{
  "arch": "poolformer",
  "model": "self-supervised image encoder",
  "color_jitter": 0.4,
  "norm": "layernorm",
  "norm_position": "pre",
  "hidden_act": "relu",
  "num_experts": 8,
  "expert_mlp_ratio": 1,
  "shared_expert": false,
  "widths": [80, 160, 320],
  "temperature": 0.2,
  "learning_rate": 0.001,
  "lr_schedule": "cosine",
  "final_lr_fraction": 0,
  "weight_decay": 0.5
}
Rows from block 4 of a small self-supervised image encoder, named by matrix and row number. Rows with one number within an expert belong to one neuron, the router's apart. Each number is 128 + 32 x the weight over its row's rms, rounded and kept within 0 to 255. All counts start at 0. Numbers have three digits each.
Before each expert's rows are labels from the 100 images, of 14848, where the router gives the expert most weight on average: "strongest on" is what is common among them. Only what is clearly more common there than usual is listed. The data: photos of arthropod specimens (BIOSCAN-5M). In brackets: how many of the 100, against the usual share in percent.
# router: router (model.blocks.4.mlp.router.weight, 8x160), inputs 0-159
# up: expert up (model.blocks.4.mlp.up, 8x160x160), inputs 0-159
# down: expert down (model.blocks.4.mlp.down, 8x160x160, transposed), outputs 0-159

# expert 4
strongest on: order Coleoptera (43 vs 16.8)
router.4:099089118145140138187070092176114141149112144107127117120111089141131145171056163155092097103170151100103146141112153128170156140104128118133134189095153115136122150077092140157095143111058122091191093150132148103095138155182129138112138207130108128150123118131207144154137125041150143134169074087160146139111173141106120158077105116164086138213153172100103121103117153119118146143139103172216136111092065154125143081082111158138089127114159171120128033078123149103105142133110128
up.0:125113143118127090118168146128121160151101108118109073056139119116113119128149109145147132194124157109169116118106086132031074116116154116110150124138123119149162155121133091124140147206141103158111115141081114134166163117123157168109102114176108141060097124118120159080095146111075074135115110125072155111174040100119136068194175167107153120136118054171162148132140153172195133123072154137108188139095089099095170149199141118114144097127115161098129122179090092172130121101170187
down.0:115124072149183139112152145100066134186146166136143110064116123146090120131143100141108113146158164143114131167148127138088119163135125140180132119121183109108124146105116132120170129100124157192089084137152098140118115162107113133095122138128105122135171154084114118110123081160113165108133156128097101113125120112107066122173090103132159149088138126182086124159146103089146204078132116125084197134069143108158201126150164109035156102085163201112061184109062142154063139151191183
up.1:120135144092120140139137115109116064102104099112048202129135136130132119119084129066126132106099067151102149147136174131190186109136129176068136146073095160086139061158132169087142158145144158105155148085169094111140096157042146124174125109099204106167133173138132125173137140181163106121112148141098129093120123102205169131134102110092147168155144201101144156134150140102103176142136130066125086151141147124115107181106099130168149149147061080122120143108126161117191119092161092
down.1:130123164106194127104127115108122117147118104171135135058126096178175127136118144092145131142125173130127187181156090163156141124119119155113178107136100159095093137139139152089115123149123076088124161117154111070078105119111150122128158045148056160120137174103057120154135160143100084140078121143094153106136079072177174107132096141134126118113185124169137137170200180095133176127165164103160176109166131109032154110194123148095109137099089145150084141185110150124091100083158109
up.2:242134161121090134100159202055095141155104059183147124126242130019116128124160132108138145169096086154084107104154083113108091088093132119108117139094169172143133096144096044087166151161165092121146125098094145149161155068098136153144141140113070127107070149132113111131112139161156130141133145177118140152134105110143093132136129116080141145131109083137156188127116143130108111140161107113134074118160138085140078129127179152127164138105102105130169129118143101123135116100127091
down.2:144148131074162104093147151076165128108169116071122135146156146103117087089146203084142163190076084150174145146155116146136123122139136151056131081114147126137149078175142123103153076111179133075130065131115122121144173122058120114171125096107135155171091137128037161113141120173082127142070116158088105143129119089174064133126142152083135152105124158138168162130136135092160122128147103105083156164145164153168115141156171172153149120162116084165172127182133060129109070151145075
up.3:110131108103164142130120111152140088117096154140116051078124126149088153161067138107109142146159141064133190165076179085163146152193115108089118125138107176094112210125126150135116085149099127127122150084155096123149083161122107101132123137112184098161100152163113131160155095139076140151153152115141110097111096112144190169123098127151110099131172161146136101092166109097076112153172100106113229117114147174167119163140094107201126134067132154139142158201156160151148171046161137
down.3:176099136112107160142159083127095134137158120136122056059135135174154134185142118103107103164077127125121107180093140115167091117149130125154137102182210126106146179157131124052150117127118125160115146090081149088124070089185086089167139144165079095147138141100111093117090138184120112162131140068094086102145113081174124117148100176166168121087177107144101202130146170079130089162159137121135160129185127112077138126201131131073137178103132173133166126129091103142100111093138089
up.4:182188116106108163081140140101118097101137089119135183128187177039078077093147133060124104162120100138122139154125104145123085087154052133101122112177138162103060115138157079102166118147135157171120143163115131149111122083131101129125120083142157099106111114137081140137199113194121102150131181171140083130137074101151129163188113156095151146099089123166117166163151150115165153128111168071062102142131162110122109109161156126141184138163084129184106194199129130123127104121127138
down.4:100131092161185126125117125129101174176138127148148079100118154137151166135109101127088148082133185098090083110148141141081097125077157110178090122094191141129181174122166118091169202128088136189096102123083136188148154148152135148101147160159070125127121147080147195171101139115140216121113141117113133134068137103168063135113109076144157149090150100106058134146106116130116125120142085148139161165071104139145131128152183126105144107111160142144127121084040150087111121049156140
up.5:121117143141139170118101124156103113096127104121110179072133120130150167151073093162148144090166151115115146178112179166180171189063065192179148152153046170127078115092111162175126159141145136154107133125202134148113066140096121108125132112144149117111141141111136083077199097132132102157093179131088116132152198131121116177125082120143130125138161107200149089154133109133172195143094118119121172110092126106183189150164112121091131126109117154131093126108130205157125091128109180
down.5:159101135127096117154121128153121150134130097116106081120144143091156113087131106134097119195128137113148096126132166134072133129108078136145115137118203083121116123125135115202143122088150081182139139177081192160109187131172124128132185136150109039123090092140168108090158098148140166157107080127107097176066179147071038097124195121150163149141082149086136107071074130175160102135135153087101084161130114139161122093124151181098126164126113130165130098096128114153100153205112096
up.6:139150100075104129126168129125146144129176094060100107110144181114147138132142114130149091171084068143110094141072133153184120118162112137162182049115133197121109167173109112132155150086160175128138185122113184124143136123098144070138101135126133083110038132079111143113144182187130147193105103161067145178118100102153112094101185147182154121121159176117163115093110193087134082165104161077116094149128144103128135182113113172117134148153131112140121129134082075097125095096162108
down.6:148053194139114117158128082120109158144082096168055102073144123152215142099060161123147147173075115129123103172136146153119079110125109113093189107115067081131172109108138132130145136144153105107151124150137168106101128130164127060149188113171129141132083095131162140112107100149168117188125107110126134171128125080146141139069141170157108157173148122120151143101102146113175117146154180087129086145133123151120158040122109185156119184140110123089162065102177108084167089127117091
up.7:148109148097181109121157132088128155126173112093128062136146144117120115133140130133102132121084156079140135056190106208174156150094153135094101125107110181147157145181192132094137118176146054116092128134082183112222164125156111135171158118117090107132107124064106077098098112155119108116124098137131161164082144165174120152094157139138147088095120183135143139130129152119105075157214148115119151106172145163114078167100156152125139128165150046107151164095076089119134129118155081
down.7:088120085150165161132112096226126121098126143120091078084115187140135127190107117168105126154101119177193157136088110141125142101112062107143109084108102088088063129111151173114136135109184156158061126102168101112184122169123101132118109124148156103178182132119191123076190128165123177125111117121159152100087112173144097114137142182172176117138162163138107099073131107082132095127100098076129098150056139132128119127074119142094149113174183113162089122117164097113120113184149141
up.8:108137117115135123082152099104148149107153128148127146143135144140138148169161138148136204165110133165142135132115123138100087185163091171145123073209098102099076113142165156164155130149145063150083109108150134138130103134122067064137117119091185133110169152151097150146152118150000151142156064118102166105136144132153083084098196164161199097099136062131137138180111144172153123115122139128107206174138146136183138163141140168126172080151135124139162168133125091158137108160094129
down.8:059189068095187158113136075165120120174161168124151158133099089191080090155139122138094123076166125155123172134129131113104166130182107127146139141107164127110097130150132164110120153121113171124121074119123103143131083142096113151125089170131153148162209181111109083155156125160140113095185156081115129087143129146070082139165117135112191108111159137107094116177164129088109161112083099155132161118135144108112135150108128054100112104094178181090079198139057121167081126114186154
up.9:133135180105095156138130133101152089126080121150076166083134131132144102145094130102083119119063112132136120109131165111144137077103134133082099142158101187058136074142119142068135145127083101109157153121130114153142091089077174129173186105105153171184180172130121155205147085136145142118128160143137150086125082115152170146174142094101099121122158111163171190199124127165163119107128127145129158123249114083083112169158117099154145137134080104123132112129112144052143115071084090
down.9:141110152118142122080134160117146125152183125168148132140135118136149154153119144095110128123123173128152176161182069173231141107116057157111125033094149168140099169120163137131127168158158091064138143142122112100101139079151146125126157034116059185124110180095074128178165183141064066110094089150132173122065110096146112152095081110106117118142117151136140091138140162120161124087183137124120142104163162116057154110127188113123137101144111105131101120122118151145096126160167130
up.10:110093128095145074122193115144136155114091132086107033082123134142074182154143102127137152166115161065180158136122095147090122177150140114116119131128090157145142210132156149115121095202145177122077158102138086114217093133144134128133102130132165152098110136128123105088118157125089080115102123125082146098126104153136192133197098151138125091114112130181167092105174097142113120122129140118094210116114096162109142220140126085119138097117125144107133147205137089157185153095156133
down.10:124131105147098120097157120138115129094122147123105076094116202149099166194154079136126093154141115142101119153151112148162099126145217076186124096161178111089195154146117152118156113152141191190083116105142109104190115184144087104123083126147106097160142127118120118108029125168115173118087162123118106084117125139147113149172089126175163154083118155113111113089142114095144158107137092066108128171036154099130140169134134115092147108116176147076128192135114068149117144091166133
up.11:151104168161152128096185145134144165174191117092131048158154167087165169149116058161104122164141123102135143126115141153065019134112131172151126065109146121143133122159171037155118168151138155162121119108078151166121188118130119101142117101152124143167138061065142095081115112124071087157101147164083174137153152146131077113185133118127127098148122095132145098125121133176149114103035144123118125136084152149079128138109189153141151109139116112136117137157107065122158110123108148
down.11:117117097158178145095130163086133078137056116133105150098137090126091141130131151127151165133170124150145123168172157124110136154151089137169116151152083129081096137099066162142118128071114143123118134115196076114136143161084113151043078096160169128106152112140123125133205111159173156080120158178133115113099173151120187144170060114155137108119108148154138105109184098090090205085071113079124146120074115157185155125104121146090116102087105175166088148152150154189089160109146168
up.12:118141141111165151133158103124000131122113119099129122103136144122148118129096085120136152080122122127137126139128119116112156062137118118115134122177126127098120138135085119108179131095117123092087146255094100125131162128104054116125124144095121134125122099080147173100138137115182120134147122168131192129133117168109126118122140103098098135102120152144242098114207207080096141094130138127104200168147163110136088113130132146129128088133163106148099168113137111114110089106119104
down.12:082118087113044107166076111136056122086161128145158123135109093136128110141116100103180120120116147178165155140088125045130146111133136142112137120103180092169137194157085111142130161115141166169085122176126104177103128124142120116157185150131175107132144153189175123088129102067131134143173146122203102095172159076138129106112133152068087122112166118111107160151102082119096122137124110097116118154185147139107132116154098110193080130128175115126160133092143182046200178167152111

# expert 3
strongest on: class Arachnida (43 vs 4); order Trombidiformes (31 vs 1.5)
router.3:199191115126132128143104166088093124155171071095148099156206179052119078128158078074125089118084109097087085114153118126130104124156118181139119152120136095147125145143151074119186173122121143164137179090077136138168182087165155152188127161110091069122153109109112077103128146117185124180103096132140100152132105161156103113127138149100185133117095125106082151106100139135117104169128127102116119096105162137140099114120177173157186202141087143130168182123144084175130088128165095
up.0:143061145183110081083192140137128125133128135152115104124129207116184168127119116176126112180118185109095131115189107157116098130042131130151105068182140141163128104140120125157130137120129163118098094145148100092112158165129116123112115208113150124113167136146076079138130128141123117129094130082127128121126160156156135079145076129177118075072135108140161140152095110119100166091165082112113140113088124135115101108111166145156138121219207027132176147113093080106201109119116139
down.0:104137125088171115122103128116166097168137111101091188104081088128133095085153119129184128130112071069128125124102128152129195152144138169161150119085096140132189101186143139118086118121122131136110132157128121125123159094091183094150153073041110204173110184118128202153104149102157162116053118156080138097132135110115099085096185136096145120096166185152059103142112100173105149152162142162086146150157119126161145113182062147133116131074099141122067125157107137166169104159123127
up.1:070150087166142170139116152140124080081115132089089152102114065146129157091097124125172133198146134123188137072157127148120170171112093136136109199210116111119102098133163154165085081108138162127106139122167141075169161161105149104046148147098123180148159110136139183114160131128157147104091171160116112114128154158089123080149123112137089070128177180146123064115140087090128179082100159059132134154127109111130187090105129165060118107166125137136096099157078120117110118099126171
down.1:093105097069055108181158104183137112114172095144125162128127115145099092114159142173153147120123154092109085125082105113142145155173131123177179136109119131064119147174131127105081143111119092133091084175105177123109114103170154128131160151195127108081133144113179117126154169147187143132189145073121161121168098167139097116136146156137178174133165119091130158140114125118130081151163226167071133107193111059125141169142093146068101196101088110111062150106100131144108134146105117
up.2:146183130132165144139153151156176160184227131118188151148143113132216151066122115176112145070139154141231080172136150092118094157116123181163065118064118105090122137111134127100100086115159070182129152132132120125119124151143066149144160098173102177108157163133115189107145058110099107150115077180124106144107108062151134098158154141130139136135125070124120146109125117118137126095131133143123153096159112129119150113144114037158167144122103111147137109110165145169166116093111129
down.2:119173127132145096144104140117116100083135093019135184110151068125082057098184144115144101128118090099155147110100107137115163148201086156171170150144102126078075161176168119164116083101151153157112108130120139106089141104110096104146166081113192145133172158094133163089169126136138150134081146172120126099168163127098133094160136114106151143129155165133078120098155145129157101154084144084118109087139170183136141142203084152094146136119086177159063130182145177167095120177128141
up.3:139108097152124158131070141123169097136121160184099099114108081147078125167155154101131225149113127119112180121079135136118098127155115103054128142130116143150115107088083133140130152064121152121180052109120106096149139125144143115122137147116162095096115157140210176085136133084142089149158088112166235087114164104096149155138129166114106138213096133102143122146159087166141176149081108114255157110110108127148106133182123147141108092102143144138130077136102115157131136140119121
down.3:115141139139186142091120151159159096097147181177145107151122118140112104098123136148139090151168094167225171127163142114168125133143199085034141146135122174116165114060120132097106110114094122110154101130135157114116164128035104154136080150138129132134145116112128179127107196116055150104159165177122128135130109141150154126128115095085065145097106114095208133095159122109124067147106124128115164171099161145089152146108169147110136080157097154172146073107115098112043116100081123
up.4:123060168106065123207071083136126131144128094108103112150149109093142104105104133136118126138150122120126144142104108122102141123114155128121166170090125094130158113138101105132122108157060110088164111126094186165120126137195101103171130133160087107109074077103196113124105138106115153201204092108114116141146144172105061133064099128136107147171139144086121172054098176140153110214134177156134073137122158092121098147106114202115048162104123161092129091088131156124114109141115099
down.4:126121094123127134111148146105113113139112109126140132121161118101127139118151127109146138127120125152123115112132105131127106118112255133136116116121157120119255126127136115119141141134145140120134113125107132147148134118129128158115144130145125116111129131115120138127000130132121146122122159142140118124130100137135103104119128142125120137132114125135106135141119116118123137103139138142143132120143142113128126110122162133120146122150136122053134114112124111135132114133136130
up.5:141149134115161129162171135173152127155121122111065119127137128144157171107113116108111115214133097165133100073117126124143080114146114116122115096147111081034102135106112127203157081136099148159091124154153131149161026150150104127107075077122152101124123107131121116202131101156115142165109115109150101086104146117121163156079108149130069151184167091179168169213143164107140150167129158120129130138115173110138148153180118093151097149161144162169129180174187149099149201082164134
down.5:179100122177213122180127139048080137127104145089096077073135197098109138061136093131133147117138163120141133180189070118127100144059144132127157112107115094096124153083172100063147145158115096124156156107174133133142122085109078128147156097129141145123144112107082134088095160104076141160157097179145090109126079148159156093174103128163099126184112138125143082115151170121152143117162123050130104125141201150142085144173155139059166097153134178143130142162140136105159111090135137
up.6:131132099085121095088194131107086097031135121083146076125130140129091149151150123112144130211143155109124201122137115188131111109148130145125126155159134118129129164133117137199135116145176106181109136091113099120229106127127121185135143073128179109095109135140099133108122144117146120141051104152083147128130118135157131168138148141145130111098126179138118102164231113147153157128108080059106178139067096191110076131124153083139141118090133089128177171158100075132130121140146073
down.6:136135114180088172145150123169126165101156124157124105156123135134156126143114129128042117121070140142130087101185140154171143127086194128151100083128140119109123112059107147073138177124083087147147143216137161088111091111157157117103107120141139129137184148088140125169037095158109085107175131103156135138074062124148165169165094122169164116091109121151138178141163153101136083133145135175178087158144090052088172117107148096085127145155134148125139124071161160079072161098111121
up.7:084094095167094089164142138170153073125081127121071187123110142131177116117114133145129103128171178138120143124115113143095219184098120068112135099158153090123115032161113150096101126119131120089166082160136124102107157151100160115131072173120132183153118107145114124158126149126109110099127172083095090075140076127147129056151140166126150143120194178139142167173108178104161126154143129158131062215146107095098193142130067150134084111171181141142153138125135150122140140119121175
down.7:126147093194095112153182129126171166083113091111121181120132143101126182105110140190126099130123122091133099080169094175147087180114156154153114121119085089078149135136122085116109162104113131170110123212134175144121140137122115075131161074139157134117159144076174149124093102140152168130110170171120112142114106149133128127158101113143186072061127137202102092204180116108162162122164181103120074142146129066161164155168079088087113150120106154093099178086090136092133147137079162
up.8:147136126102129150118097122127138114123102157201105109127109069138090132149159172085136254112105127124108120161100148096143102114127113109068127122150099132156114132080091135136150150046125155108174068083134105088146133145145155128117127155142136109115140169129176181098141133092139101128159049118148251105123121135119130162128110154106126155210110098111156095124172070174160155124095094131250137129139087102129095153150129161132125088126142127143125093142123123181130091114140094
down.8:122141149162193169075094135139161116112131193130144087154113121131142097112133156135137103127161090188216172129194147122112132127125161091059147158151122153154134092062123125113118102107105140107143102120124143126126167121048107150138089139123148155156130114126119188120128189100053166116117167180156126156110122141121127106100111066120065141116119100102183124097156124115114093136077093129151128213086157182091154136105176148118109055147127144164164062125127097098062110100072165
up.9:088142123107065093134128158147112111170140120158148148123125125131098093156170176151129135127131125132112072118134113063124161148143129084119157118092121110107130133122045119169106154066103098159218149163121134127145132120131131135097141145110096154093116119255097130129128138124144137135194113144084148104129107175100121088101129145108183138100123106117123132144097162138154178101116129074122200080137017133146163123129033163172125137085120167130124065173122142138113159096072118
down.9:143099133149062128147156196151057125153107130181158108134142106117129156173160170164112173194132138139133103123130043066174111144104162107134108126076125084110161076145060131166129108135108116103189107145142165135139126143122204130116112178073092115126117109209108150148112090178153155119145118082074060129105121137130114135126113121097127145096078117124141187117102100123118128043143089143084162118121072151183125095131114135189144103093155143137189166176137128136157145116088114
up.10:108053126092092142166114112154093080122081146204147140121114113171097107145121131109153127100172096175129173157127167075162184141173117063048179156138113128090117158158125147143144161161142125051139109114140127121141144198151163158107136164146095143149120137162135113144136202171134141067169166053107119100137154128121117137117084101110110183158155142134147152067116093095120154090121131158135117106093096089104143115124133171119102124068127144110147061150148198151041091135127120
down.10:165116116131074166110138160092168158141151138115118095140116128097133143133067138149101189116107096130125029103197153162130110105100123078201090127158116137135155119093078128158155171135123163132139105178100155134195123122189139143089100148143156107112098072141152140149111103156184116107153083115161152168071184138124119161139087142143185119169130113089108080098133116087165129098097059136120107154132106078155159098030134122158123092115191113123172121067171091150082144107120121
up.11:148094149118104134142204038139111153097158135068042112159112166171172134123125136130095132159108038165154165176125146203170093108151134114106124137103116109103133130172132152131134078163170147147063125082143137106133056161119060064137133102152110103163086113124094111170124130241091131201154136093124114142094143115146102161109134146172119167098161144117127172091160143134120123131194110078097143151120171141136120112130135128144125138142153082113151172125113109091137106133136098
down.11:126170078146131131119104168105110119124110109113187119123170095087123125107129122125133127097118185101130122056132081115117149166088255171143107148094166117135255115122140106125111139122086121122165129147109108146116137080135134188152120147110102120096180124118138145100000065068111137106145130159130109118126122143131134104131135121109122142158110107156094150141117112141114112150125122171159116131149135130136137123122154127121135099148133162094141097106148161164138123150115138
up.12:096103124116120095121151107201126117130100196135083124090061085190166163127098167183155167126168142101131168147135096142136162182100054136071112174177067140116049073095115200145076083116129153124144088147190118139159093160134112125109111132143155144085097175148124153120198147142118109114146134109119147109138214111077200136115093117170102112155135104139156095136151099140132169138116162117151153157138131123098113152154084101126098097138156135195087150092148110105165149138110145
down.12:136151133106164185088143135122100053213109078214096149077157164115150124098070113161175090111108127154148082091169142066117127131127149101144143134114108137098183039106112133119125120187115140123122163140173199155117148099118144182125136125147158126100162135145084112147125208120129145102207112139109102108169111196081106131106147133116119114141127132117180146131127126204124093158089164084160086126173140062113154128112105155129148102175078120148139105110120128116130114087073140

# expert 2
strongest on: order Coleoptera (47 vs 16.8)
router.2:083133128125122149154129072148163132054126181125086157105074177175149126128094111115130092118106133123146113133143182131145158160099128120104105116138118105110125043082084185131111072087118096190121167146189102124109107180112053128137118173116161058178151133184116118110152102159087140111156142071145081122105165136123123167148128124169173133091135098129172108117147108137136128163132123042092111171154130153210111152128069099119097110162177101142098207153173150125150128124100160
up.0:110119160105129122128075135127151089126139159105110149080119054135145156128102186142166183130133121155082193176104135141154146154110126099096150145162085133132122138107106139174117125116134106046153056113130151103100122153101130156122120166131153194057070108138128201119142173110101164124090065121103165127088154131156174116080072101131072142160123153069120127093176129078175176132085153159202151152132103120134160113115102198134127083093145147118145077085192157094127148154107151
down.0:129160162085156104153153113099109149175120138151127122120109088176125116130154146125077132107151153136142173176136135087076095137175214107159142135109144134138161166167165114075115153134069162087095139159104141163096085136110169120112145076128121174141167131097067092160088151143148044143146155119135150126121047086121139081149109131089082073071091103135112154197148139149135122105120120167155146109137171092060184153182112089140148155108116170084127143173066116080140130070162098
up.1:144131098128116087093205137089120165156126120120180108147138137119144113110153113162071128193112175130099102091120123143104111117087100111135096120134148105162091134180148111123131161117121135145135058146090255161213118128168125162157128114123095102086092129120119167103149138151149131154147112154029146159121181130112087122145180121137152109126134096146129150163115189124160075116112112157167109152181132155114128144118136115156138106170131083176165136101041046067134131148119101
down.1:068137072142145087085145117141092120122135156090135117104126125185114137152149118107106164133143138136148152148119170128148126157158055128143138134117118107119059168161125175140141115058149165130096104079160073088185076223085113126116084121153097131138158164119111103131194104167112104089119126135101108080121115100163155114175106159131165139104147135177093125137145110059138174106168098142147178099073120148144207152078152083118149076106188186143130176151117104151089128145200162
up.2:149138092140108099125101123089202108103125123122083135120131093133140116093065219084121139135074092109069118161130142105208132161110106137062110114118035130109096130097108152152102147140048101052183152110146111076170115139124138120173101145119167120158171098159106224129146126145169124158116066148078155129114161150161153172099122142073126139121111174136169133111179123131157114148120125100169100119157120097126121086114111139186150090148121111136161165145139163107178108176169146
down.2:116165134153130106097131149093149176119120106123167125119187124074093121131092113144102133090208179104136159091125138062039106165152127102155124116112159144175117160140145065144089134132035172133118161140087124198103159140120150165121109097109138153102186099113115108118166144066092099126166153198118156164098103132095148113177099076115098090114073075148140094169157127172163132104051100180131144137148127143096159167112143097145125123117091161156121119141103174106164168090103172
up.3:119070121078167187118158122207110164165226123057182099142133172106136123101130082170133151135139084212157128059126165133119125153113129158157110148113174133175119099159131095096105124080165186144079111139125148182154179142110132150088086132115048112119125134133122059110206121163141154102142140122174113138125111166132071159116091123155144112119132118095104125135122148132035180100126121129079131102116155160131159143120164154106103144098134123157096120113117058112102132117112146
down.3:151094147147123118151142136136149149121066123182136142136136064116143165109120116128164144081155130106112115099140154105094094152134175090109174156160111155158174150115082078172123114164107107113160127144115149157049111107192164117107128106151176149074115111119169162145098165084163074136153139140186157175190167139053173137127095131139062074156113062157156104173166118147133165128105172175145126105146115134113099123132123116145045162114072131102148049104106157081138169085074144
up.4:164129172121143125140201139076125153165106105153124141089142158116150073105085166120077105111126119138115106007082107161133093031112131047120103133054131117159137121199140105089142108152113157132138121141100182161154171082110105159147131152141089130125111150110118114136091119157136121143152165126082100114125139154139093146122134111136151124111125133156147144122111122147184027136092109139106086151148120107097126172179147093142147160212141068144165135104067076064136134148139153
down.4:125111042049145157138128069180092125141180172097126099106067134175153113129207108116085165150089104180144111146117153148106167140134105151147137159174164111098075091119094150178147116097167106184124105147158113089126065138122097112129148131145101096152098135144115120099178159164172146168090113073118088123113147128106086095129151185169155157098192126154086168127144093044087174147152135116103152163147130121178157094128098132085103150130161137178131108109108111118068101176136143
up.5:148093141090146171150176122194098127210139116149152096105146127111179122133137130185113170156106069183126145081099131106123076087133149102170119145115190154137150132196126071113097093109215159114062113089101148166156159100100109135107086159119067176111092124091149112133136125182120154134153138128114144132104134122101099157130157120153062140116141118116119154145094136164053104075073070189107130123135097131114157125147147131110122176109134091140123058152130050090086161110086121
down.5:118101109129153122148159115155130160134091143167136128066115086141142185135149121166136162095163129122107164114112160097085109185121183084154183158175073146144155144126090088144082092111093110128122153116145145137081072160171145111085142114156175141079135145117137120116137174116125092130159147127167136151173160155042181119118079151151072051114152060202126119173190083114128193123116175170135154100127120120145162152141104090099060155098110155121124103142094157075110177111098175
up.6:132105142117177125130131137184104150171139117127203113130148125093120078119100105162156147043121095194123144082139112045115151114122142138124124140107199132201142122162137095138105125107178164120129156123109094152109190100099133164116112170072111198145191121176112084104141125081127162089133151121161089156116141163113064143132071087122082097134124126068098127157128121133028134069081110209118114147144125138122123059104173162139121141130134103129154078097143135134147126136091128
down.6:115145104087128160140133118124214149131162134157145132116115094119173136115134112144142159072116163138192094098116146094114118147097146126125143088159091144177154124126129091073078090111073113127110154182105128144083122121184129111106153084079198155128153166132122204120158158104106104118169124141214152154144147158104117145113128148117092087098156075191121132201123072116121110139132126170115145148211139138120185177117117101135068146160109094151148049089103136040125145134084158
up.7:149118118109097119130148149066141132150152089109156152160139158103142077062130150147088116145094164138130063094092106140129152093066123133094095116063138119135122117174137112116124131119146137140188127159087233172190139100127133150174126136139037099118087139130109139127127120148151136131124096140027115157104154126138076133131197118116212166131157124150168165152081178137162070141125124107124055146168109122130127122140142113174146130160136093164149158107044077087142101146132093
down.7:095120041108148123104134079177093143126171159069138111103108131163144113131187099102100180138097113187171140125103182117090135135161077128123136129136155083126076136164124149149146117052184165173087086100150066112155081183095084129133104120146104112152140139139112111106180130160140134148105136102127094118121111100131106079144137182141161141103169115179089156155138089040109170119143109130141163135095138153153230118094127115114140111132190154142134144138108086104080108161207168
up.8:117142108146164100048145151082137157119131120117151092139142113113067138161092087145080131187187163099153217118109135112116133090137101092128122111127138134112068138163189124099124158173133149151054131129113090117202149116068137140116146119137139120198132125129082152131160081126109201110069135167066106104091057131156109181163137091093136147134156135143120116104168128096145165073128087118077195115077135145137172128134167133156179102109127150156121162173165080144135149153178127
down.8:171129178150105131203122076182090121088112109132043101088103145166168152119126165118081080136085117074109071202110164176156105143148109102095106180163107099066119136076105183106133111111091065126145173111166165075114106157188078086136173178088102077140102094115152131148114130165140115179124114079120114126100116111127143142126146146186115148122161146119113144115124126148131103175175163089142125149128151135126097117191100165112142199136098135146147117154146160117164077092114089
up.9:147085128144101184126120126137136150149209105136120082193139175109183162110116118162088130174070101145136159223103120187163074132106135202176137085134144114187137106097129101114131118145143102134117135125106170144128131113161147099147089109116108108172077093083136074117135121160117103183123095129103102222080150127115082138132190121132102204125123114097149120064085146163145078163107119087091083138107155124128116087082135167154157163138127120125124128103162088119092097166072143
down.9:127085066070147171176111123155100109135152157091113077059069120127134106111174084106113114167107124151127054153133210131091162130083153101122185122194137123086129115086073141160154100048151100193112132171183151097127122153177134136101144153159115063144093143132131135118142136157164138132114121088160125125141117167085130177135141168163148123135153116184149129122137080090108149132159155086114145127135100125166173111102132160047091155100141143155063117126147144088046154106140117
up.10:127117106136120113070194151131132119141120116147130132132140100120118144117140129166149144149139137170166201132129095108109096078161144093129129118114148170134147168218194118114134123133219169113042123126127081107191128101071162157107114056145147188114124140099076128094112134198131099125092164152075108119134029114093182134176143157089082130072120126158143101132167105100136102102115131167075172130144121069115162136148181111107166130169107090107110132157105096104095160122108124
down.10:169144170188101109089173155106168187110087068153122127124218147068137164154060138152130135171136132101088159094106072150173047124117143095140111098115143145166184121180139080118122104138111094084130119121103083108135187143125143116142096103107158151135128094097118113092128087109097111151080150200116113194123109072143147172151153125117090101124096107159152109118117086137187108136120117163070151121103127107137130119139155173193150155162078099114148087167191102096161159087136143
up.11:132111047133124094095109133121173156119143135152166113127133116125142174136120143164133179120116171107083120051146125134121128165106120117132115093181059105174099128125128124216091176103095084126165054162101154103151095122202137103119133128140106141057149147156135166082162151062111148134106062135137160149124179170117152111105127176153151099180133069157113143163119148128123165104161139196181126144126072141161119113096130129126102071141153120180161115051093124105125141195090158
down.11:068193133069162131097131142124128110147132117093138180156150112144069092094136125114099115101179132165150167124160119096064134097175141126109153134080170114114146133170166142102146159142110200095119131129095153165135124179092168147121094092120125155159166157097064102217150125154147081087161121130114148084111073121131090154175120105025160132097086162109098146165129149161146139106109085160143114094112172131080143155108157079169153096116125155128095182161089138128110112070203110
up.12:116084119115130077055146137127145147128122119139146130155136122116065145136141094206163127088168184168176173106136076129012124137121165205162163101105071103155152139157175122169108164159102143135086103152117143160128120128148159198111129073167120107046208126139106151106116155104112107125108095147122134139158106176142084059144141141107141124129126082126138120155089118191138171123113137151089129126126103092078117151108154115081111084161125127090110158087092096139103127181144178
down.12:089084110124147152085136179076139125161125100177182175179149077084079109119053120109170164131121102182125134061157141130131165084109139184127136090081116169183140119154128120134147194111162166105148100151105103170146158107094170179118089075150192177115144196118153128124146117108175091057143139162151149131139148139154151128146087111094143094164101137136178114118165159095138141104085129154118118085115093139109148149046150100134117084113102137100125076056140121122078173139109135